config.toml
model = "autoregressive pixel model"
image_size = 20
vocab_size = 513
norm_position = "pre"
mlp_ratio = 4
head_dim = 32
positions = "learned"
residual_init = "none"
beta1 = 0.9
beta2 = 0.98
steps = 12100
Rows from block 3, named by matrix and row number. Rows with one number belong to one neuron. Each number is 500 + 25 x the weight over its row's rms, rounded and kept within 0 to 999. All counts start at 0. Numbers have three digits each. After the name is the row's rms in percent of the matrix's.
# fc1: MLP up (model.blocks.3.mlp.fc1.weight, 1024x256), inputs 172-255
# fc2: MLP down (model.blocks.3.mlp.fc2.weight, 256x1024, transposed), outputs 172-255
fc1.77 101:475440492472541489499524523503511530477507468474469502491475506488496509456488515492543523470518506469496474494469454519530451480492510481466524446532518494518525470504459513473481476479493513474512494461509497534525537514461480484468467498460469476531
fc2.77 107:499520480481476534517465516491469478525503512540550454477514497499525519485490492488494529473512463569535484515489504551496569502492490509546509514482475466498500522476495488514554485469512458484517498499491488511466452537496542519495457523524499475463
fc1.78 091:464438537522480506495501481544503476459478470491540457517489501532525499504481532517476533523514484470539457469520512527479525493452526497523481473469511514531461501481544444486517524565491508529521476522506491474477485462474517527494498546495469524537
fc2.78 085:488499519451505477515483569504512540520476493525483492499514513506470487494503477483461491533520537521531526506523445480460508488494509506541504482512510510510521499489462561473521464490479470516468463534468501519498469486529495514476555478520504503482
fc1.79 091:501452468494523503464505475545532434476504541468499462501530498539508513483474492492523513469509491489517509441477552469421472503477494495489547489506435458520507547497486474493462487504504464484465499524516497515507467538529503488481473490506515439501
fc2.79 097:532561504457515455556476490478507469526530540502517485518420537484505518469483456531480471506508543503481552512479512520489506473517509494509502490512498523454499500513496467523498463518461498484500536521498451470497487494485481531520538541554490496501
fc1.80 087:466474485522416475501474469509529496528485528503538570467513528511512487540514517484501560525510474463505515483497488486507514500529485514529540506439568516466521513484482507494503500512510519483500497519517519502533494511463490512492523503515503499509
fc2.80 081:481510492539518549460475520484501493474488527499462515515501458501494489548533478447533468506468517507519423506521532513524546491475478507518520480480471523476524497470521523503513489498459462493475495499464492504492495446483515487480505508488497516487
fc1.81 097:508476475523491476512491527509495497482535509505492488518482514518473559547531499444470511497498468514508510516517476473515516482499518491536483502505497510520493455503487471527476505536508459533515522475507521550471539519463435485511510546533509495476
fc2.81 092:465471500496500502520508475480509503499449498553456472477496500484498525504528550464457494477461506514450412514486448477470533500512547518478527481476521516507509507480486547477501529460521525524528461486458519452545513524499526493482509500485500485509
fc1.82 105:513469514498480453525527513502471476525447492498472492493488498494488484496510522473521549472519515514504438489468501484497479518537550532491499494484533463514486475501496463491501474486525466468514446490560505515486539490535463538465502519514510503484
fc2.82 110:500484525495554536472489474504481529536485512542509488482503520505514517500532507500483517520455526540512518527517476512480516488475489502480456509501544520485502548523473539504529498523489525507478482451463501484480487490490434493476439518493493514505
fc1.83 089:548500517531515478544561514519457519493507515508499499524490493474464461530519515492461501518489525524469461467496460461503474489492477479451530503535517544528519499490489487487508520528480526481492455467530502490516506463498529490510501525514481480530
fc2.83 091:499538517491493497482512474475499469530517510502524475509513517498525543462517501554472491489512469507554502488507477527512521492493478480511477530526513484476515535541524481502501489482469496466513538501532488469495498499475542548502494532498457473518
fc1.84 106:453509522443512487519506476562479487492496466523530491486536453517511499486491487517482506482466470530529549465501491499539453467475513563463496471480513535540484507531474494466471518518458506520493500487464526522518483537477475481508501543477453519508
fc2.84 101:483460475505535477525489508508499500499497500495465489530519493464525476491505441504528468446470466476502469506505474539504511450509522522475518521497515557476524514518531498517492499440488509480503493439475481473495501478508512485544497472469523485548
fc1.85 090:464501466545484448494489480485522515478530490496492463487528465474461529480546532461537484479455469506503476472534551483460495494504485504498531522503441508458499505521493498482494511481482456501528504496484498485486520458533489487484516490491538505486
fc2.85 095:513520517484557511477484479503484512513492456488494570509496531504511499508476467531504478477507505467518460514484498517509515504470484473524538484489471524534505479512511503506521496490528531492497481492527500485484466506474488468469459519487510499543
fc1.86 101:544479471445505486502522519511501463497491482521489513490460477520495522520493525497513508502540545479493484522509476490498472484519509494532511513558495508524500511478505463461513503512475472504496498496510528512452508520506549510491473500519493510499
fc2.86 101:508515503493494498564492559524495495511504456503482535463490515484498488494488492509510500466495523532506467508513481491476500481462514482488517511517543498496506500490464499488538517501481495498511552491484526464488489502490540508536502501541530515491
fc1.87 106:466507480492495489528470493502508470492493521488511488478519506494500486505531534518507519473481465459508494509477460542472466525526466481509500515500519459472476497478490483544481490500496499482500490540476541537476520498501486500514528492487505473543
fc2.87 099:483457517433494549517495539494552500528518487517526516524488486515490473538476476496483479516511546508495493460524461471468500512540549490527465438475485485506517488525450505526515515471502483475516459496515461549495502514506497536514457515518488498512
fc1.88 095:505482530503498478504530457530518512520502514538495516489486497474489483502518499538483490514517459506506527507514479472520561537535458510484485489495495506468482505473486506469542500474530472469516527492475516482508508530539516463475507518528447509457
fc2.88 086:527485515469498504526473507506505522481560502525524481510479515497489517467495494493491493477518522479485493543512549534473524489472534525497503494492458510491539546478509447510537521447470536515528473473493529483480473500486472550514525512484482539494
fc1.89 116:493493466517519485513478513505499498482517513519477500502526494508468515517517489526529561477547463479508507463453481517511475468494472533501528503515520546471521506525499480442484506503490532515500471472477520479524461524449489476489537502457483463507
fc2.89 117:550520466492490521471477488481530495492499525482502509483466509524468502496523555530515516519532443514520458521486532493531493529513488507531532500519494488546540509520508465487511491496490526507502537478527527518483504513536480498497492461473481496474
fc1.90 094:475494507487470508491495485511512491535445487480522472497500470498541470502508510486525502510515461536531459526512481528534495499480529471498511477509480522489512534547490545501501486456536470492541467527472506505525545487524531505508557528504526483480
fc2.90 092:505477469551544495505523538519487481492528514492505492510482456481542496478520528423504509490481488482518516513470525503485532490488534488507482450526545496468487467459506473472460548517490515491461495504564529450513455470473500558477515444496479501505
fc1.91 097:528484452508493480457525483506516498497497439493513493478453480483499504526482479481469468481516432513557498509487483491472514495493482521467489541493470483518471541520459500518505467489494539452530461528484509525544476496503479518512539498532480498467
fc2.91 094:533479536496473479503500454480497544511479488520545476489514489532503473479499506485511498505528464498500539488469518480506520494551494472506506474492480521445502533472489466465473522459440525513466518525538484540498504504486517510461485514511519513455
fc1.92 098:541506484475512516466483465482545484505497470491531504508505500480483501526471463501497491508482532479564532494478477467523514513525503538482534511499484503487477546537531448442527485512469470480488478541506509520553517492483476466487482529547505478483
fc2.92 099:495490473479550515542540501520523469466522487488511530500485552458529505473495533502479480500515535519461534508492473519494507469486462520474509477542516482544479447471503532514534507510492494517483483511531500516456506484453549528513488455496516460504
fc1.93 108:491556493542454511477533495509540522501491492507518524515502494491485511504500479501525501502492503468510503473483508449484472485502454516520523496521481481538449473492413456453506494555540485482533479477538532513524510519524490478504508504509500459466
fc2.93 108:529454512442533471500487525508513496526504528476536534498537501479536532451496527514501505501494492516522519505482472469506483520532488497491538534530504520520493465477481521511527539467519468500454463524535531542491510523511525507495487485466492476479
fc1.94 096:509497490502501502528502472488507482520454518496492503475514461506480476493532515522459486515496520419529469499523508525514555523503471485522528490492557502515529478497461518491504507479522514449548532508498529521470482496493488493499553494546559511493
fc2.94 097:491527505531522501470510507545484490509562460467467520534485469516469485518485501477494460479468520483503471465492531516501519489475545516503477484494512513541436528493531471518464528465524501522499493469530498480502527544489492513521494490465555487494
fc1.95 103:521464479473572502531482478518520502505551517500477485514480467493531516494494514546496533513538464450527548479480514508540527477494508485499516472534481475500476494471503449454485502464496492501538495545490504551488479526487517502493445468483504499518
fc2.95 106:501495488501489546520504527478518499527508509513515482497552496559491503490531503536483516520523518498573501474504538492518532478463481464509516520529464507472483512451532498507468500472540445456485489500496486505475459490546539511471462505543483519499
fc1.96 101:479457440479470495518510481474517495486528513539506540496560489497455529460488516524482468466526499521473512487500494489486505473477486478498502479566499502537510529507484507491492476506451461495524516524536512501497495493492518534486486506488527512513
fc2.96 098:520515505520476476534471515482520484515511510480482491501477527523500476523492474471488520490507472474488483495508504538505498515533558489511502521499490474515495485501479474514558498455495521541548496521458494504524493503516520457497561468550543478503
fc1.97 097:490495528488504465467510491537519474519501470500513468481535512512512526457517487524519506510516484480542492462487484479529560477463475470533517482468503461471488477529512461527483515469496504441567518493486476555512495520497484474470509508524494482475
fc2.97 105:497514495513468495496495454450505490492462498476502534495531501468520489527525453539502495498485537503490513493522491546451495493527510534454497537480516510505507499469448515483492521494529472522467499541489486471486466509488546518500462510532471483573
fc1.98 101:480486489479530530512539459501521493486511503451542489485494477469514494529526521453516488499496530493507482532491476509464476490480507507488501516476490464508430502507493503481519492512512484480502491538474503523499495496476466489501541535519514523469
fc2.98 096:494513453485491442477490489493512493498506457514499504503496489525506493476498468503505536495532510486499510455558561462499517492495502482451510468489470516520492522529503513506485497487518472502468540480505536522458517524531505531508521474483521473537
fc1.99 088:515472501520499496477454504474477524483488501507516496479530504471486498488487505506513493472508449539532497461482508483507503556516470491484470487490523513506486549492502499462499509477477481470487517508481490496525500524504561483487424485530509517477
fc2.99 091:521487510470479510532514463540540506471508518487561464496509493517481544517527535541513455491470490522530558517502512475519506488457499476518472531527523514504490504500520471516533504493498476452512503520511510510449486483524511493550490511487458493508
fc1.100 094:496505509508498500478502499500540496501516510511506468521509492490471507555524484488526459509511520507523534482535484491532472516529495506483528530477513518484457472477483456469485487480547493504512470551495530536527539458523505434500478535524489505500
fc2.100 092:471476489472510459502487487552505535488486497483469484480501472458529486491526499496551528496494467461509520508532500498524510476493487509504496455458475535479477466528441494527490524523469489466544473486517488493518481511497521509478488496498463517517
fc1.101 100:552518493474512526507511523463487519501491487499493519458485517487469532499486521507509519493502501500529494513500534497493507483510504459515553472510548520522536493503458476468503502480514519504535506540553523556488508534476508445456505478502455493501
fc2.101 101:500442506470493509501557492511521478540518492438540504524481528513538509494505499479483473505483508498511571489490522500488504492520467499521499493505496477535484527458515463537479511543455429537535540499513543518477491500463520465529502496540490507477
fc1.102 084:484527467519472506456478454526508493501509486498466529492530504499510526516500487462509488477498477456478516474507501511508496489510551477501597473512439489510502556484504513476480491493503533470479493509528544524477487510506500500498490512515505491514
fc2.102 097:477548489459532452529487499498479464521493541516519458472523518466499517480493480500475544485498539466478516511496484518511516480500443481505533501517505474475490460469558486504505465556520478485504490476484483494459527464453519533532522515532482462499
fc1.103 096:445532493495497462497511482502487509484509489470507479497471471482549495500480485509545485487533484529474487492517523490479514512494563478500501528526515500548519517467521487529453520527550480505518479499493463510496561492495509457496507519463521457508
fc2.103 095:512475512482476510524555540473521540529483498471513501467506481495494477473502535482493488514534510517514473499516496470535509517484531488544523513467469532523487530519504471518522485532460515534520476483486450459470472464518523470503525528458529484496
fc1.104 105:483518498484462497478481514480473466462497485508517476496477500502512465503476514480520468467482512461526500474477470511490521536498496440502496497519517482479527478513520466457539473522498517469534480554486499512496514535456567454445484507537506480474
fc2.104 099:524480470529497517494518522499485475523515504555477494502472481513437487503534444467493535443493501493468490483528518490520482461559506517534521455539460504521461492496498519511506508519501502471484521426525514474516516493479464535501493520505488529449
fc1.105 108:503517492487462492460529498492471530508543451525464488506473471485539514501469463497502515556467476447530501526542536459504462494497497508490506495467472487549543532506516483507461493520507549508507565484505532540498513481498472492529459520528539495493
fc2.105 108:499517524560541537487520512496535536516488493472507536528485480476500492457537496508477499486512481510500498470519537487529528489485466502540532490507481483507484550526499473497501520495491531487521452442557492493521501468492520511493462502505460494504
fc1.106 103:527498524503496483549496498514471485506535516510519503463485475508490471533492571528509506514515449515500535501480529497533496540500463529473525498509497545491498497468509505478534520547465459505508470517486526509481479464491491465499470499512519495501
fc2.106 099:500499532485486546498503485480483520541556520467517514473498486519544448479542488522545517516519521516503545486476480497498510473505510497546539494506475518494458491539520492506479482460503508490507524496509514498539443496481502507479476503492502499486
fc1.107 096:476528441504449480513520511537468490496482475475512525518516507527488516495458470503512536501524510460497542471542494497500556501523510472509515482483466500472511493479495460483494554542534480513527473521523544523495501503456493515490491456534488528501
fc2.107 105:469491513457534502493506494517510522497470544475496493477485518502475495480499474496500546528508502511464478532480521553493572492472534472530522476550500467484496502496524517525483507499442458487536496510485484492508506458484514538527463539462478469483
fc1.108 100:453477458532457472444461512493478525497488536477498489464475466523485524488495509466511517477481434536533454514506522480494528488492503499558491498551516476523496493502485512478495524534530519456542492507547482531474512448488514512489488513517487510551
fc2.108 109:511528493520516488453554456496521504480474486523442489506488491507439533475469476486498465503469559477522480509493484501470495476503467506447526476493491483501513483532514542502500494435471497527462516514487508489509523504504469500489515454549563515477
fc1.109 107:451469451517483488447528421504542497510511471472512489514510512513491499522504509508493493524511484524480536501449503476511507447535452496487513528486448480492482478494490499502488518507497484467518531487502499524514468478490482514543510499541500532494
fc2.109 111:527497482488509502532528492490490535530489428537453538524491491526508496492469480543510467450480478545535553514518525526519480453484482528502477525463520524482465533503477497509456456488538533497498505464488507493504520467495463501515529472530520483539
fc1.110 100:514435508486531474527469487500497539500499531529503489489559526501502505540470495521485536461524488514515514520480518501475478495480500495501523510533509520525504511507508496494501478461486499522511494489538521531471489510495541503462458496472445507531
fc2.110 111:470520508531534499478480519560480479511528520481451451469512505531450510517522502504509512479519515451519478509493517455497480532480477496475519482518497531560487475509474516501486462489491503495492515498474536462469472489487510486508504484459468506475
fc1.111 102:503512491507500441539506466528477523504522494504524473462501474484492504466478495491559528528495500480483478492476528497527480556464466559504531518512492545495465535488490559465529518467463526488488488497525478518498478546510557481492541483467479494517
fc2.111 103:479453466503500480499524511528499494468449527515485523529453557459513503503479502492487465525490547505495515527466480522500463486501506494493494519532539517501532498533488533481526475483528511477519453477495489484540518501491480488510538480486517491528
fc1.112 097:518481523512464446513504501503493474477523518504568480477513507501502466459490501465519513479491505512495535490522537507486523511542446568529487525529501543480479484466503526487459533478524521505496484474484519488553479488520525477491484484481505505473
fc2.112 094:499535517476511502492495467500510539518511467497460502478540500467494499503479513526505454465505470508552473550467490518467470498488484473518483528531518500521500473517535438508517494472518501482498473477520507535513478480494502477547458509489537518454
fc1.113 107:518521496465528438475504480564518509476511491505537494504461527483512532513487460504512482499495509493492503545513558470510502459533482522469521478509474506436484518507493503462508501550494456520502507510457498511493497498481448516534491533502484511496
fc2.113 097:503512475468505511547464482505496494507483495496525508522483515544497500487497547526476491475491508511531508476487508501475482496500509486556531502494485521504520459449517461505529491496482482454537515452475574537507473492523468527485538479506533491490
fc1.114 116:479520472503516442473439492489475527513499487483537442501472468460466532504503531478492496534502465512548474513495538492518510504500483514502508508486479549508516496474452479447479495517491457481521526479490549509499477515473526477477508502485575516494
fc2.114 118:500474479504463495545474514523500552488494479479507500486464511486504510497488493504514492542484529497524508494546475480512476499507494507499486507518481486558467472526491518482547467493520492554456472557470568466500525480506447457464480504508473492505
fc1.115 084:530490461521509472467459474533533480486498482524481509445520467504477472499503540522536531471485479460529496528523508499499447464505494520501457530546486497524481473500454492438526489445474522502488481490529522516471454516485546500495485508506473502547
fc2.115 083:487533477518441478528507510486519533494503441476485529511488453490489510535517522509518522503506488513535503518483528488486491477479441503529460515467500492483540505485515511472510500518491467542510504541502520513480518510490512526528532471494562500445
fc1.116 091:503434482454514538514542517484524540503514482525512514480514513475522516494499519479511514537457487496513479498452451514483495466475517504533493454497545528453467504507519465444575502533513484470501508498500486484492527476491493462482541537475534479480
fc2.116 082:503542516466507431542508484538517500472523493551487487468504510530479555511528534546440529567511506497528456539502520530514511464484468513488550480463493533502491513508505459472470498514529464524507545490475489483484533495491502546496478507538500486511
fc1.117 110:468513515494516507503521460514522469486476505471470452507484506503535503514509494472481503519528508514492479478486503524467530451496555478505551473506527505473503489465528503523501528529530500468530519473462505487525538495461509500515478518477547482518
fc2.117 113:524506516488524545516490503478492514525480503498474508506528485507539487496494429533463514534495523498538478532540486515489512544512544516486492530483532509526489533509535477511475502485487465494521434474511481446443517436510507469532518515499525529445
fc1.118 111:549525499488473470491496505483518468478502465480517495485508521468474528518473479513530493467544497462482525469438534517490495487521510514494521456529468501508511518485486429483511496537485507514528530479536509510532472549506544474508485522483497500465
fc2.118 121:499511502502526494460515466483456533523503523469546483503470493532533508488530489473516512499493496508481490530536481512481501502520509524491518508512499516460533509481475488509465521511482533532482463547496490467492513511522544518517497492525454477496
fc1.119 100:473523503558498517504514507493494499471505467501479519492527500505526467491516470483541512529490531534488531470488481508548486456465514479544545499461525501503453541503463491478485497539522488497526496488534492515505549495484492518543525468446507505485
fc2.119 099:514471505517504446506508537485546478499520519479510504497498488511504538505484533482507478462490493490481488519530516490513499488552513527493526477487472540485580482459531464523523507564503483525468529535492533479494481511507531499503505527525513478537
fc1.120 096:498514510520468513506530482469528531465543474535522481519470469511529523503472543496463490543489476481544504471535555499492496461531515510529503518529481488499499520539528461460513521512499488511574502546508529502529514493506482512494541560465525508480
fc2.120 088:486481519459497532553490553507503525538510513498457490528476564484505471532503492504490486491488500471469507486497510547510438496518487476481497478507534536510472514515499442495542494490548521497456517465471514493500522497491504516503512499503488505516
fc1.121 107:549499492494449470469492501522488465449502466454529479487495490471470495468499560532511533485512494496487503498507493507502484480519507470490494522488543542476523499508489513482478502484504489472494488511484498537531489482530500464470486501572516516468
fc2.121 097:462517513473516480519543509479528452510513505508481515495517511502504512490498461516489454474498533500475522489470521579500439480440502477469527538516523530522489546475481480483458510503499486490474475489527501492497476523498508473462538481533516486509
fc1.122 098:491480480502467504550491486524517500448499464481561517451466506502503480484510548479471483491486485537534495469514511493490512510517521510532495510540476498481490520537539451499498531526544508482497490507491478485479501481485497463494479499550473518487
fc2.122 095:515488491475486519547465484501485500530531481553475489525475475487475474526505474476503510480493534513505468506507515547484477466493512493434535498524467521513539539507496490534527485420501480504495521484499491481509502508522530530516538490516493487490
fc1.123 107:462450542469499483492559502490486470508512515502538466498492502501526506460493495530514491507470488471533546493471496515493504525464483472466485552490460452488441469510502514523511530527520475475542476514488496510481503513497527505464502551492502477481
fc2.123 108:482482497491485507524447490459476475465500525512469507506500517502446494530515471469502532482524504484487476462523514500494469523510489522467487457489499545528544528511468470461493504498487534547503488516460510465515493492478488502451509484497518535477
fc1.124 100:526495507495540515490476505479492531500499490507489549439514457536512521514506480520483495487485494470517505465484484489506471483498495498477492462474508487500501469538464496467466469501467565511510478455506519506478521491441465524528552508448486493511
fc2.124 103:480463496463483510477544513522519519523503522476544528554482535490513483465499485478510495472478501522533524499513563517502538478499490472468457458463491526494532461455507533506476546534492448498462520530477490524444524503493532506499496491481490486520
fc1.125 083:474532481535471502487512482525501489477454468507481470511533507507506484495470500475550514521525510487487436499457510459511502535520515526501549522536519520533476537535466500541526476485506537506485488465515526501477518508500471481471482525454479508522
fc2.125 081:535504519461534442484540532562467519476495532506514470515502512511487504498529532454542482525477494529463500505476469533471475494496516508502507532494512455492528460483513499527463507490482517458511491525548473491508542488462495533539548512451499473516
fc1.126 099:522480486497519516469541477520464491502477521515520478529489449488488489474529517536528514483497464519522492476512521482437505489560484488533493509517464479462524507540497504497465498534504497451504485502517520510487507499488537483456486478484505498496
fc2.126 095:514535497491497514491506496505517528482432498461477509528493538471484503483478506514520488497462525497459503489491477506468472532459515484522486473503496508481511514532463552458588531518486508484497514513479487547509501507461502510517489490475536482510
fc1.127 098:540475541446504487524512507470498537482566509534473509506483495479536501486490524501487505468491490493501467475480513494524471431498457534483537523538502519484513458516519479485454535504474541484476509466507534510531509516490528484484487491513509474506
fc2.127 096:497507486519515480504510498504496496519493457498479498474470487526498508542514529500520505461482479507524496487495469493528503514520532491526512506513488505495504488561527536490529520469511495498488496519481447528521503494501466506475567487485513488532
fc1.128 095:497488514526508502527471511482523534506526512494479487470475476479468501483492485471490549494479497502520517465463502504492524483494559469514475481510511563488501515539452454463496482515523467487488488522524512501484499486539481515450475486480542478482
fc2.128 086:481516491465543499508515462531505518494497510479502464518492527552484535490496481522523492482504538458539470518498506517494454527509421529497498489534466505540531524492503514485467475528548516525525504507471486514483486484493472503516514454488452483462
fc1.129 098:470486540440463457539548490536466501464525467509517505447463524495499516510484528515509514485500527508481493516506455462553467530503509526556503527507515545466480508538484512497498501477500484542490523554524470483468467517498543468497483507516519473508
fc2.129 104:499497493532490504515499499496506498552521477491465492502514504477513507483459498514493506457490480493521496488485443533465497500494515512521502499496549498460562490503522520480498517497513483496501466500477493510531538498471523513496542473548465469524
fc1.130 106:468453473460524514561502449536471536496493492497548462467529508508488464507511480480517467536495488486533451474445506519479513509530460478495493480498526493499463521529465513528536516463507476470493500482540512485497505470490511493504501500458470514541
fc2.130 111:521507489524484496472478463503462500520465533510501515479510493516464503495522533478500501498486523499499445513487512457503458533503519489470489524520543506534547488546477466474537476481486526495503522487517509509530496511535441464475479496492509498502
fc1.131 092:534487498435458489483503523539527499488529472505504477447532498471474500523474501501502474510512485514558535481486529472518462513495503549456482477493467503505520491457505507480494516519537482504481495524530509516490449512456540471521482543503462513532
fc2.131 091:543499498497522472509514506505504550509510490435543461484482522527545506532544535458533529531518519498463515502460493509521509470496528520491459538498545513509529461507502479453492479496496483519498475532505479512533471470534524504514538485514501478482
fc1.132 091:507456524521493507487433491543489528501485476483471489505494473506506499515528522454454515519486497514463488510477483515481471533530537518498473449516514537504510512547491510474491495522478440469512511500498513507461463530516483544489508498499561518498
fc2.132 086:527556494467529482507506497483487576461497467485493473495513486514483481493505528491540491497478510480530506529492540462531467535500492522500459508509505515518512449518460502446501508501526513530480481474484495485532501457494505476567474480516468494560
fc1.133 091:517459549480531495521531485471486512510481497550493480483477462475473504491485538525495495434502514501472494484502517505471493520472542490499532507483536502485486540515480490516520503466510512451539514539496504479481492457512514482457498475516497501500
fc2.133 098:529495518462449493487515548508523547498516542494519505489459499531489521476479542561527483487482488512474551530514504500489490507483515519541492556505480442521530481482487477498525507531513499504528512499544525552470486485523511499522501488484500467505
fc1.134 101:514465469523511496488508507469551554496454545473534464527526533471474511503502494494493504449458504516508492520533523533520526523498479486493475483469461525439486482499456470492497511517530496464480542513476497517464525470499498450499470508528519499512
fc2.134 099:487490478472517454506445516553468534500477484460504494458490499489462525507508536476502512530536525499481511539558535493513524513539539520521472459508465494492554525505469462525476466546481529481533513474467478517536482499487529511508521486513496506501
fc1.135 102:497517499438463510423452470515525492509504532507451523502505482501498515520515452456484545490508458522499488496531517475465519502488512494494519500447468505488529496532492509494521480451480512484507475499526502483517495512509483486496457490506484498516
fc2.135 103:509491489534548497528540468475495505516517522488512461481495477478518555471530532487495504512462507484467443479475471554447456459539497504479499509515477446501513499484532525493523480475505476515476540549476520504497493509502488491452521486502544482468
fc1.136 085:517506469481432486485521464520481528477505532499479512483536473511460524496540541531515459494496487520505495507533522489524488486498493515460515468517509510550492561490457515478506525497508488502521495484512508458496514477503491479504486527507485521512
fc2.136 088:507482507501479492497546517470498474497514469504535494493490465544489480475537515529487515513470489551498520559482479515502514481548546456466515530468461479494554520486546474480460495475524505511460493526499492472492473470540503530545433523472465517489
fc1.137 087:494520446509488471503498478519462482481516494501516498474507490511512504520479502494510547467505516528497505445489484471487531497515534532481502484483519514491545482533498506489488485493459496546522535490445525515531449530479476471447464458511530483520
fc2.137 089:498499493519466533485485509521532488507496508478476521509507517529522467469502466471496533516531507511494493527480502521536497491482482544483513468512462514477481499525454515509457471454460507491464509497554453531519507495494515540482552500511452509534
fc1.138 101:466483517501498454536539494491519504517511531468493446505523472496455474485525463501521538452521564488496476468501460496516482499500493498497492541504493498510482469498475485539520504452540472484497503483542534508481508522493530474490531531497474474562
fc2.138 103:498528485479546486494467501516522485502493481539477545454480523492575528509500478466498495545433498531505483527512498513541520494522446549505493513499485524498499529461502507472490510535496500512511484476467438508492510499503441491476472471470525524473
fc1.139 096:434489501511531472487522487526513530475519504519463504529472511474525486505519530544505502512522479491486546497493507510554450441468470525501550500511504542457484499482488507463537511457476517499523459521481500514492484510473531485463539508529508510559
fc2.139 099:503494506540505507518462479491483481522478486509475491486500491490529506503495541502539467525491489556503418507523491498538529508472497489524481529536494517475524460451556504497474501487516503485518486508454517540509493525496541459483479511464482479530
fc1.140 105:541494473508465506536514526518542523533566497481514480490443478542465487552506505493507530530520478460485501492470477433497457473494511535489525497467502458444473492564469525469476494512462470504518458505520516501483479491492471474497540494496476497527
fc2.140 106:464472517465519504512485482495499511510483510483548503522509545477480507486494478531475496486515526533497499486512445547465514491470526454513509483487512523550534511532536517477507520501500491478463438523507543524528477500480507541529483475502519530461
fc1.141 087:514502530489467528499565468515510477516507458475495497495535483476504483487500519458488486471555502511470495476498512471515454487518471503483556444472514511530515515554521450516479519504534493502453520493513533515509496510524474518518470498489545497469
fc2.141 091:465451474473501488526480479463484475509524520504517528501531524500523498493496465547503496496471481496458520497470512486500556530519526497513477514540535524489506468474542496491517470473526516485542521466521496503531504502477529501533500465496524545500
fc1.142 102:541496467480458506514475491489502548479474528509508553499493506489467511530512518562480538483509510507503500538515485445496510485516510533488545523501517576503503499498480465457471464514502520511509504517493499478522500510483533487514524498489500517517
fc2.142 108:497474540536517481504456533507476486511528494466481507522529503512530453494475504494529456484490498464492462501491520536486474445523520540479545508469533485536505520452490477508429497468526495529500485539473491507533507505478576491465527517499487472498
fc1.143 096:500484459469479489531512502465469468504535503477521463494466504492504469480472490527504495505505447480546492527478534500490501473513458518512494518461467539540463527494533525481522518489498545458535521475514508525469481526511480502464539512529467458505
fc2.143 088:475436535478504476497480514479504504539516510482490475535550523470497511507495497518486455463511479537468477532511472510532497512504480477514534549515503470513511556470495473487467507468498567538495481479520488466540504496520511516478476515521517505501
fc1.144 114:511466475469502483504516536508503508506509525500528504484458540507465515504503521527531520472505496461487555496481471445467463572504488477502507463481449504484551498534484505499495515501515478531506532545505506521505516528467567511541511511448466501515
fc2.144 114:547511476480454518517500479524487490524530442502520496472532504508456535522520523454503536466450487474497503470503431507497543526510521505504486465461523491540504538534460524521510489532496510530436548476475494464526493505508497481490492523474486503508
fc1.145 109:533531495442519453495522483512574462541485471505464495483487505495480488518506467479510500480496486552453555538472543488524496439494542489486499473478505482474510462487450477460495461507530497512493513478482497517487510477511467468499518517481473489507
fc2.145 128:452502473524467490486494499524470496464467539460500498486539467504516479514505501480529542483534482480478431458494527505492490521480487469512525496494519482504530493480515495543492490529495475492504493528463517506479490552503524532491516500502534487476
fc1.146 101:495496485446522477498541547507474483485529465495491539467489513525499508480510462536523527534516503492483534482511487473477454472483457471485497491530567528535469545511459499492460505470504509478522517489534531518534509522494484517523559500495510518555
fc2.146 099:491473497512499490521527462474478535524507531483442518556536496516546472519491509526478509536499533494516502486506506516516508512481527508533518519504491476502472510482499456490512511505548464494498535518464545506516462485463529459466447506489471512518
fc1.147 085:488517528511506501484515490486512464489498503540547529482498523490455525508547512517519532502473518508498514476462529466466562499503516487479499517499504482468447490522511498469470505485524495474536531493498547515538515511475539489457452484502463494524
fc2.147 092:496542477487506501491489520556526534465505530505509508508489520471514533462514544490476505489468550538488526535541474527464496497479537517505490545461495451499547495498486505521501480469527487477494477487489505510514516467536485535511527506466495490487
fc1.148 098:556437465486500493507532531469517487467588520466496488509486485491501501508529513492514521504508471514516478506485513509473540474494476514512470489532497473491517509481520488491487487515510499475501512542500494494512455469507487508502542523514516498533
fc2.148 093:529499501532518501491539474485522516525466468536486491514506466493488535490489476508489498481531511505472517502523499464526449483516440556467479476486501510446496497538508541507501514447460504527523489498529468527487515478488521520515492442524463503508
fc1.149 117:527502496509483476473465464492504508501525494520531507445498487490471491500470479489518496497511489487459547488485503547511491474513506564494480489505529460486476450493489463489471473510506506485524515543499512504495472547462508437464521509532503454486
fc2.149 116:508502516462510516537530496481542510488516472535560513478459528470494498506521528521505478512480528510502517502510493466509497478564470499477525520515487523524500477462486478491502474489464526483501530456526546509503494469492486505503509498493500514513
fc1.150 083:540493494486488477506463524490512466480469476514515485549561515546526520476517464450495508504497501549502556478501465451503488470496493511530570496472505494462450508514471501515512500509501539466502503505483537508513517521514490508497516471481459480469
fc2.150 081:505488499490507468493498545491500494475494501459494531505528506497512520505534511546524535462493520473467459476493465520470508503480510464488498513483519494521489480495517477512511525504501493513498546481483525439502502495499503566479527508532527475542
fc1.151 097:500454493469458478468489455513535490485507448482471512505475496508462499513474454507479523491487434515512540518470535483519503483497496567486478513461472472511504477536511494447487474510526535478496499488473499524510519448521483509500548512500495519481
fc2.151 097:490505505508527486492505472490497534485514530490506495531453531499547526516486468478487491541485519511487519503495508535517483474524459524462481506514515482444497476455535462533518484544461490495524484486484495507482471529501489511525522451502515504546
fc1.152 106:476514506473450465484509531486474500512490485504515483529495464497488507485493531489554497532503511463503491511511526524449492477491498526557506518525498464522494490516457480483469501523482540437485539517502523486520500485517458545508476491474535504526
fc2.152 095:484493448458497527484528549499471508534538480511436520484547462457526505505475457514525488504468499508533480520470451535466543524514487455504484490469486496505551521534479464516551499485491503519493497495508457523478483494516512570545502499508557454496
fc1.153 091:479500465479487513512505521496502504506465549471526490502540481499446482516517519506508517479478484484521514511464528486481534535537499476493539507496441501477535461512501510486495477524491485511523487487497548494448496503509505514473490502516544470503
fc2.153 088:511532522449504476505498502513517503496492494482542521493502542514520538499493490488534522493474507488485528490475489530482501491510484524522475468492464483451508482531491560496551475470489539459490508520511503533476528562495471505524477497454525465493